python train.py --arch="unet" --model="image flow-matching model" --dataset="photos with spoken descriptions (Open Images, Localized Narratives)" --train_examples=101725 --image_size=32 --horizontal_flip=true --conditioning="none" --objective="flow_matching" --cond_dim=128 --logit_normal_time=true --norm="groupnorm" --activation="silu" --weight_standardization=false --widths=[48, 96, 144] --blocks_per_level=3 --scale_shift_norm=false --attention=false --upsampling="nearest_conv" --init="torch_default" --residual_init="none" --optimizer="muon" --muon_scale="match_rms_adamw" --lr=0.0046 --momentum=0.9 --nesterov=true --orthogonalizer="polar_express" --adamw_lr_other_params=0.0015 --grad_clip=1.0 --adaptive_grad_clip=0.05 --steps=3100 --batch_size=64 --epochs=2.0 --lr_schedule="step" --warmup_steps=310 --weight_decay=0.4 --adamw_weight_decay_other_params=0.05
Rows from block 9 of a small image flow-matching model, named by matrix and row number. Rows with one number belong to one channel. Each number is 128 + 32 x the weight over its row's rms, rounded and kept within 0 to 255. All counts start at 0. Numbers have three digits each.
After each channel's rows are labels from the 100 images, of 14976 (inputs lightly noised), where the channel reaches its highest value: "patch colour" is the nearest of a few named colours to the mean colour under the peak. Only what is clearly more common there than usual is listed. The data: photos with spoken descriptions (Open Images, Localized Narratives).
# convs0: first 3x3 conv (model.decb.0.1.convs.0.weight, 96x96x3x3, each kernel summed), inputs 0-95
# convs1: second 3x3 conv (model.decb.0.1.convs.1.weight, 96x96x3x3, transposed, each kernel summed), outputs 0-95

convs0.43:112146148124162105090123131103144170125096113068124142155077159181095155152107168131190109137105169172123098067141097098135116117123058158108141133132124146114177167097150169155134137169082097152135067139106154117169114150166064197052105144086117134098127082095105118076082100145139079127
convs1.43:156127119186080120095111133092155132081130156167163087132110119118183089165153119114113175142074123095125079144160119116079208146142174143152133163060049143134123106170078126068131128105172168168133147137130145131074135100157145112161121090150115068108082149161111146146174111125100153181
patch colour: grey

convs0.84:147171133102139159095142125082115143129084176130176112094103157141131116139136111094104000123126130160116092163102194142110099162109126119173150083128147185172111119167122119146122110107133147141113182114111075094130133134150153055112140107171146106168119131088149150168132130143143086212
convs1.84:163104136166112160179173140150183090151152062085119150155151063110113156156132167174154204112121098122123151120167059123148110076158146170106111169122042122122095126112176125135116142135135126103133091161128173150134172131142117196075132083142127156124086133165115099110139078141145184100
patch colour: grey

convs0.51:110136090098109088123127133143137113148107083123094090118055093150055165147154108146105187105142135146132090163137182142214153116137123138097107127146179177153087104113129124119169160093129107154102148097094103077146114134125177168152115102157116050150104070111182085154148150110063154168
convs1.51:135097091143147110192126112127153139119159150094146137145148121116150090126138135076112078167103084170120178077097107151130105136118178103177196129075104118108145159127105143126106083137059135072147148191164149171120113115138154073033115176131149118144149152079072191117110130102146127160
patch colour: grey

convs0.80:084110115128124116111135074069195113142149136121113112106100145097123163105139107132115074137154106128150128182131195104152101167062109139199112074095004073112126128151084115153155127083138151056129095116145119107098127125136168151150161108102107125092076127146110110125148126095096114086
convs1.80:136144167101113102174190130136109133153116106147148120105143164130131137096128084108110147133166215134104155113151078123141095076169119141086139169147216158120098129060152115088093126143130080193133180120125171113145148127143078132130134124165100162064207125147202139099122168114158141115
patch colour: grey

convs0.70:092128162168168124134132176072152143119108155107135126163149103140104108062134168134114162096122181086153126054089173106130059189103144127166107112054057135190105170138120111141156140056160116130101095094118125139149126113147189147117134120128141118166135128147110174086171085137127102175
convs1.70:149124075128086081126107111159104081117158139121103127132095141086124185169137143138147079115126097164117129210084124176116121069150104128124108132161229109077110116057089116067088108153045130100156151168140117099110120138094129131113129138104085076136132123081149101141133114088168159139
patch colour: grey

convs0.19:186096130150099123114139121168119128119186086111091180144166107100158069149106211120134161134118100134164113064138073146130166152118138157036117136154167170115138179077137104147154110130126072157162204175108146115107118118113113138116153119109104135109129195186123113146100126125140183084
convs1.19:123178117185168121161094124119106102162120163181136094122148127120105146098190083157121141121122143123099119060130157130116097112118116072254097115058119084140093112146124085178133138112156207150133110076132078093162126116105121123175155085107099125124141110108108167139135115169149113166
patch colour: white

convs0.34:116117098100085153149108133000167113170100065174122154129126132135140154190065110146139158151126115121040125094108115127133128156116177113090130133149164174115142125147124101143160154057067130144119139108129117121100091114152106127113086085111119107126138093123104120151107110117117098108
convs1.34:109113174191160136097135109124157135142116126163084113199134099140165118145168109146095137153175161128105161158162110122183152207159158124190157139135063101111117169118080145069139168149145160143103154157100110071120153154144104165137156091125156097124197157106138194149188141095115140166
patch colour: grey

convs0.11:138145099157110135115130178090143162165178148132153139125132161136143179149164123156149080146159135111076120113098163116049085108119178122198183196186116147121111150127104194108124098118146124123154163082127108169172136133113092117129133106135155217114127099072077111077146172108167150155
convs1.11:177131178111187146148123083159167113111090138125159090129099135158113093174088148141132128124141132079162180152122083138145153114122105108089065062138072119124081140082147071117192146139077104117118076209094165136115118117189142119125117173158099095139125174167127177142160105162108108099
patch colour: grey

convs0.91:153109144048144151088163102108112120159075085116149143146148136137056114108099142154145025103161113080127102136117197146118106155119095101196111091154082100109117175178071182085176129080121133094104146150123134136129137115091150198154113147141107116123088147131135161107123163115105130165
convs1.91:128157141179145078160086186158111115133108205097127146081130116072141144126167136143102146133098167158140132131108107128148113100186166143106101156126176155122106077079198060143095114210141119149143107166112100144152116132113118068113169113124101174146184065130122100133116079106152122071
patch colour: grey