A small image flow-matching model, trained from scratch: 32-pixel images, 2.0 epochs.
Rows from block 7 of a small image flow-matching model, named by matrix and row number. Rows with one number belong to one channel. Each number is 50 + 15 x the weight over its row's rms, rounded and kept within 0 to 99. All counts start at 0.
After each channel's rows are labels from the 100 images, of 14976 (inputs lightly noised), where the channel reaches its highest value: "responds to" is what is common among them. Only what is clearly more common there than usual is listed. The data: photos with spoken descriptions (Open Images, Localized Narratives).
# convs0: first 3x3 conv (model.mid.1.convs.0.weight, 144x144x3x3, each kernel summed), inputs 72-143
# convs1: second 3x3 conv (model.mid.1.convs.1.weight, 144x144x3x3, transposed, each kernel summed), outputs 72-143

convs0.12:34 38 49 61 45 62 37 63 49 39 34 54 49 28 47 77 60 63 49 61 58 70 59 68 44 29 37 47 45 57 46 43 65 42 49 39 60 52 32 24 30 44 50 51 56 31 74 36 50 62 36 52 49 34 66 45 52 52 42 54 68 65 37 62 64 60 32 52 56 67 47 54
convs1.12:36 50 35 58 42 40 84 44 67 45 78 44 41 69 41 21 56 55 43 69 59 78 39 32 73 53 60 41 24 55 60 57 57 44 50 28 58 53 62 77 50 26 47 45 59 69 57 63 50 74 21 69 56 50 43 41 55 43 50 46 48 37 52 16 40 05 63 38 41 52 43 53
responds to: text has "white"; text has "black"

convs0.118:41 37 30 33 33 49 46 72 50 33 36 59 50 38 37 34 54 51 38 53 58 45 60 44 44 70 32 45 47 53 47 42 58 49 59 65 90 38 54 63 10 49 33 38 60 47 42 42 53 51 53 45 40 44 68 49 59 77 45 48 59 45 46 73 42 62 21 57 52 41 38 47
convs1.118:65 34 54 75 57 46 57 23 52 18 45 70 51 46 47 57 50 50 56 35 54 56 53 30 48 20 47 28 46 67 58 59 45 64 40 14 53 35 48 52 61 29 45 75 53 12 34 50 47 60 27 44 51 63 45 41 63 32 58 82 44 46 35 50 55 34 40 58 51 61 37 63
responds to: text has "white"

convs0.27:52 64 36 46 43 37 48 58 42 39 55 72 43 53 66 51 36 45 40 55 31 47 46 75 42 50 57 48 56 33 54 26 41 37 30 32 41 62 52 59 81 64 36 50 45 44 42 29 43 29 58 74 66 48 59 31 65 28 67 36 49 18 47 41 39 39 36 49 42 18 49 39
convs1.27:59 57 64 41 15 80 42 57 66 45 57 55 56 49 25 62 62 51 49 62 77 40 60 59 77 46 38 61 26 62 45 51 23 74 67 51 73 58 61 45 50 38 46 56 53 51 46 70 57 46 49 49 48 56 49 48 52 45 35 34 49 73 71 26 23 52 72 62 45 93 59 58
responds to: text has "sky"

convs0.115:33 35 50 43 37 30 53 60 43 61 33 15 58 62 48 27 58 56 57 46 32 23 64 73 48 40 14 46 38 46 50 54 61 48 68 44 58 55 67 29 44 39 39 44 45 31 66 39 47 55 37 31 51 81 45 40 44 58 37 59 47 43 21 88 63 42 57 59 45 37 55 93
convs1.115:33 56 54 95 30 54 50 35 53 40 56 71 60 21 61 62 56 48 30 45 72 50 38 30 49 52 51 48 39 50 40 30 24 64 25 42 62 11 44 54 41 46 48 72 59 47 61 62 31 60 29 56 53 32 28 34 55 36 31 42 65 81 73 16 21 37 43 66 50 57 26 27
responds to: text has "white"

convs0.107:43 52 47 51 64 69 51 51 68 39 47 46 54 52 41 67 60 65 31 64 50 41 44 68 27 29 23 17 48 66 41 64 51 35 40 71 38 50 43 12 67 47 67 47 39 54 62 51 54 66 40 28 49 62 34 50 38 65 31 51 50 56 61 59 54 57 61 56 53 66 35 67
convs1.107:63 41 38 60 37 42 56 45 46 30 41 58 37 52 75 42 30 41 63 51 56 65 48 53 62 71 51 66 68 75 43 57 50 52 37 33 70 24 39 47 51 34 43 53 35 51 74 41 40 59 39 70 55 44 30 52 55 48 49 31 46 38 75 59 41 23 40 37 58 21 60 51
responds to: text has "sky"

convs0.89:54 39 53 42 17 25 57 77 53 61 48 38 49 26 34 38 48 39 27 51 55 27 46 27 45 45 32 35 23 41 44 25 48 41 30 23 19 45 70 43 33 49 48 49 55 45 39 43 46 41 53 34 41 43 65 53 66 61 57 54 55 35 35 90 78 56 48 55 36 62 47 49
convs1.89:44 51 43 68 37 58 50 63 29 33 55 56 58 41 51 20 49 54 39 55 42 77 50 75 66 03 44 78 48 52 45 32 70 34 39 44 58 60 27 51 71 76 38 36 43 49 63 52 52 52 61 59 43 46 50 37 44 28 51 45 28 57 60 58 08 55 69 37 57 59 35 32
responds to: text has "sky"; text has "water"

convs0.59:48 53 61 40 31 38 47 42 52 71 40 38 55 39 47 49 23 40 41 54 59 19 51 61 75 60 45 42 58 69 37 65 33 53 22 69 54 26 42 08 46 55 36 05 29 35 57 30 39 57 55 69 40 35 37 60 58 39 50 42 58 72 48 94 26 37 46 33 59 33 45 52
convs1.59:30 56 34 39 54 47 59 54 41 70 56 54 48 23 40 49 56 88 66 51 33 53 49 43 72 46 58 48 41 26 70 14 55 51 57 69 17 45 38 54 09 38 56 43 60 81 44 55 42 52 40 44 37 55 53 40 43 63 34 68 39 72 71 36 58 46 31 46 51 36 51 49
responds to: text has "sky"; text has "water"

convs0.1:38 42 51 64 39 43 62 65 41 52 41 69 49 44 28 08 46 41 40 49 50 43 53 56 59 75 44 48 33 38 42 40 43 57 60 48 56 39 50 38 58 45 31 46 46 32 53 38 54 54 52 31 46 42 52 40 82 44 59 57 53 59 15 70 48 58 48 45 46 58 47 49
convs1.1:69 45 62 21 44 71 44 57 70 60 54 64 43 49 66 66 29 55 52 51 51 41 29 30 33 40 53 31 43 56 65 51 42 50 66 62 38 74 61 35 45 46 63 45 33 57 51 50 53 86 23 37 22 55 62 56 32 48 36 46 66 51 82 39 38 27 31 51 58 52 68 75
responds to: text has "sky"; text has "water"