From a checkpoint of a small image flow-matching model: norm groupnorm, trained on photos with spoken descriptions (Open Images, Localized Narratives).
Rows from block 10 of a small image flow-matching model, named by matrix and row number. Rows with one number belong to one channel. Each number is 200 + 30 x the weight over its row's rms, rounded and kept within 0 to 999. All counts start at 0. After the name is the row's rms in percent of the matrix's.
Before each channel's rows are labels from the 100 images, of 14976 (inputs lightly noised), where the channel reaches its highest value: "responds to" is what is common among them. Only what is clearly more common there than usual is listed. The data: photos with spoken descriptions (Open Images, Localized Narratives).
# convs0: first 3x3 conv (model.decb.0.2.convs.0.weight, 96x96x3x3, each kernel summed), inputs 0-47
# convs1: second 3x3 conv (model.decb.0.2.convs.1.weight, 96x96x3x3, transposed, each kernel summed), outputs 0-47

responds to: text has "water"
convs0.7,109,194,241,207,186,123,143,241,165,207,222,209,173,173,223,186,197,199,199,173,158,169,198,192,195,134,233,180,162,194,138,178,176,188,247,191,216,217,194,212,131,129,245,183,240,173,229,191,181
convs1.7,092,217,170,191,235,234,256,208,232,173,150,194,217,189,163,180,216,207,220,203,185,242,204,213,201,231,155,258,206,215,222,202,197,203,172,185,171,223,226,216,263,247,179,189,154,223,176,204,195

responds to: text has "text"
convs0.82,110,175,215,186,119,204,197,204,199,192,229,211,190,210,196,213,220,188,188,187,185,175,255,151,152,153,113,161,196,139,197,172,207,189,173,195,239,207,166,215,210,175,210,156,112,174,194,217,192
convs1.82,134,214,184,168,232,219,207,200,170,192,237,189,194,186,237,195,196,208,222,224,205,217,159,219,274,226,258,256,198,223,205,220,165,194,203,264,201,181,221,248,174,191,184,232,228,230,189,226,210

responds to: text has "text"
convs0.55,107,187,257,213,181,198,202,220,208,167,203,212,192,182,227,219,194,197,204,197,204,218,170,193,215,176,209,231,170,164,267,138,203,168,248,165,239,160,173,161,153,146,172,193,138,221,177,185,196
convs1.55,106,177,195,209,209,196,171,187,195,209,256,191,220,216,221,183,220,208,180,240,232,203,221,176,204,229,165,227,217,225,187,242,212,215,244,302,188,256,249,269,205,239,205,184,284,182,180,190,186

responds to: text has "sky"; text has "water"
convs0.78,088,179,171,187,186,165,201,147,202,281,192,193,213,167,216,198,211,162,194,199,219,198,207,218,187,204,183,172,182,211,155,208,162,177,201,223,136,196,183,247,223,176,135,201,139,204,213,204,236
convs1.78,091,194,185,205,151,197,181,247,206,170,208,222,144,208,187,199,207,241,201,206,169,230,157,169,221,207,226,242,251,189,243,236,221,214,178,120,229,195,186,169,210,207,213,248,209,177,184,203,187

responds to: text has "text"
convs0.57,116,196,197,194,207,200,212,190,214,223,156,195,217,200,189,121,158,198,177,186,241,199,178,226,147,239,135,193,195,173,247,207,206,220,143,101,203,167,181,123,180,190,184,181,180,183,173,130,200
convs1.57,115,233,198,158,210,194,165,188,219,170,160,182,146,193,198,192,201,160,189,184,173,213,208,183,159,166,198,179,185,248,190,193,202,207,177,172,158,171,216,174,249,219,204,164,249,190,280,180,202

responds to: text has "text"
convs0.32,125,178,191,277,160,194,205,218,143,184,227,147,192,187,256,147,197,194,233,202,209,233,209,163,231,210,187,159,215,169,212,225,193,161,154,183,202,226,159,185,145,168,239,181,174,157,119,197,189
convs1.32,149,185,165,134,256,229,195,177,218,187,269,218,161,222,156,268,177,213,180,188,217,169,144,250,200,170,215,208,203,186,218,162,194,195,191,262,196,217,245,198,223,222,167,199,168,200,221,256,198

responds to: text has "text"
convs0.34,180,207,202,179,241,185,206,189,221,199,170,200,180,213,204,125,202,182,192,188,233,200,224,236,195,227,177,192,199,199,306,197,180,217,148,137,156,146,198,124,176,179,188,175,158,168,177,134,148
convs1.34,107,199,162,274,198,207,198,205,215,206,187,162,176,217,260,261,220,238,238,172,192,207,219,214,161,207,182,224,207,179,168,234,209,187,146,194,167,252,196,234,226,232,190,239,213,212,244,165,230

responds to: text has "bottom"
convs0.60,077,185,168,205,216,190,259,188,211,205,210,190,228,188,274,205,193,182,223,210,175,222,163,200,253,181,261,189,160,200,207,174,177,189,246,197,244,168,190,168,217,192,212,176,198,135,166,155,198
convs1.60,080,179,249,255,171,226,178,225,202,229,159,237,237,232,180,197,212,235,200,189,224,190,181,206,110,233,183,192,223,188,224,224,205,197,143,151,174,191,203,156,227,202,203,214,217,222,218,197,217

responds to: text has "building"
convs0.21,089,193,167,250,174,201,186,212,188,173,192,217,213,180,219,212,234,195,245,134,199,199,192,228,209,160,190,173,232,218,208,194,202,156,144,270,179,246,126,182,210,204,187,213,205,201,154,257,234
convs1.21,095,197,215,194,207,263,197,220,210,209,239,167,164,204,163,174,205,211,211,253,227,207,191,140,235,228,191,200,187,182,193,216,189,237,229,136,219,205,237,247,182,250,205,153,141,197,219,180,156

responds to: text has "sky"
convs0.22,079,196,188,240,249,187,186,230,160,212,283,200,191,217,221,143,195,171,206,204,193,195,199,168,221,231,217,163,190,221,109,198,190,179,187,205,222,203,196,180,209,205,217,168,233,160,148,188,182
convs1.22,083,195,159,233,196,225,213,173,228,192,149,200,243,201,228,137,198,209,206,227,217,212,231,190,207,193,172,255,184,185,220,187,194,219,235,122,187,191,196,160,221,183,145,224,171,239,234,197,221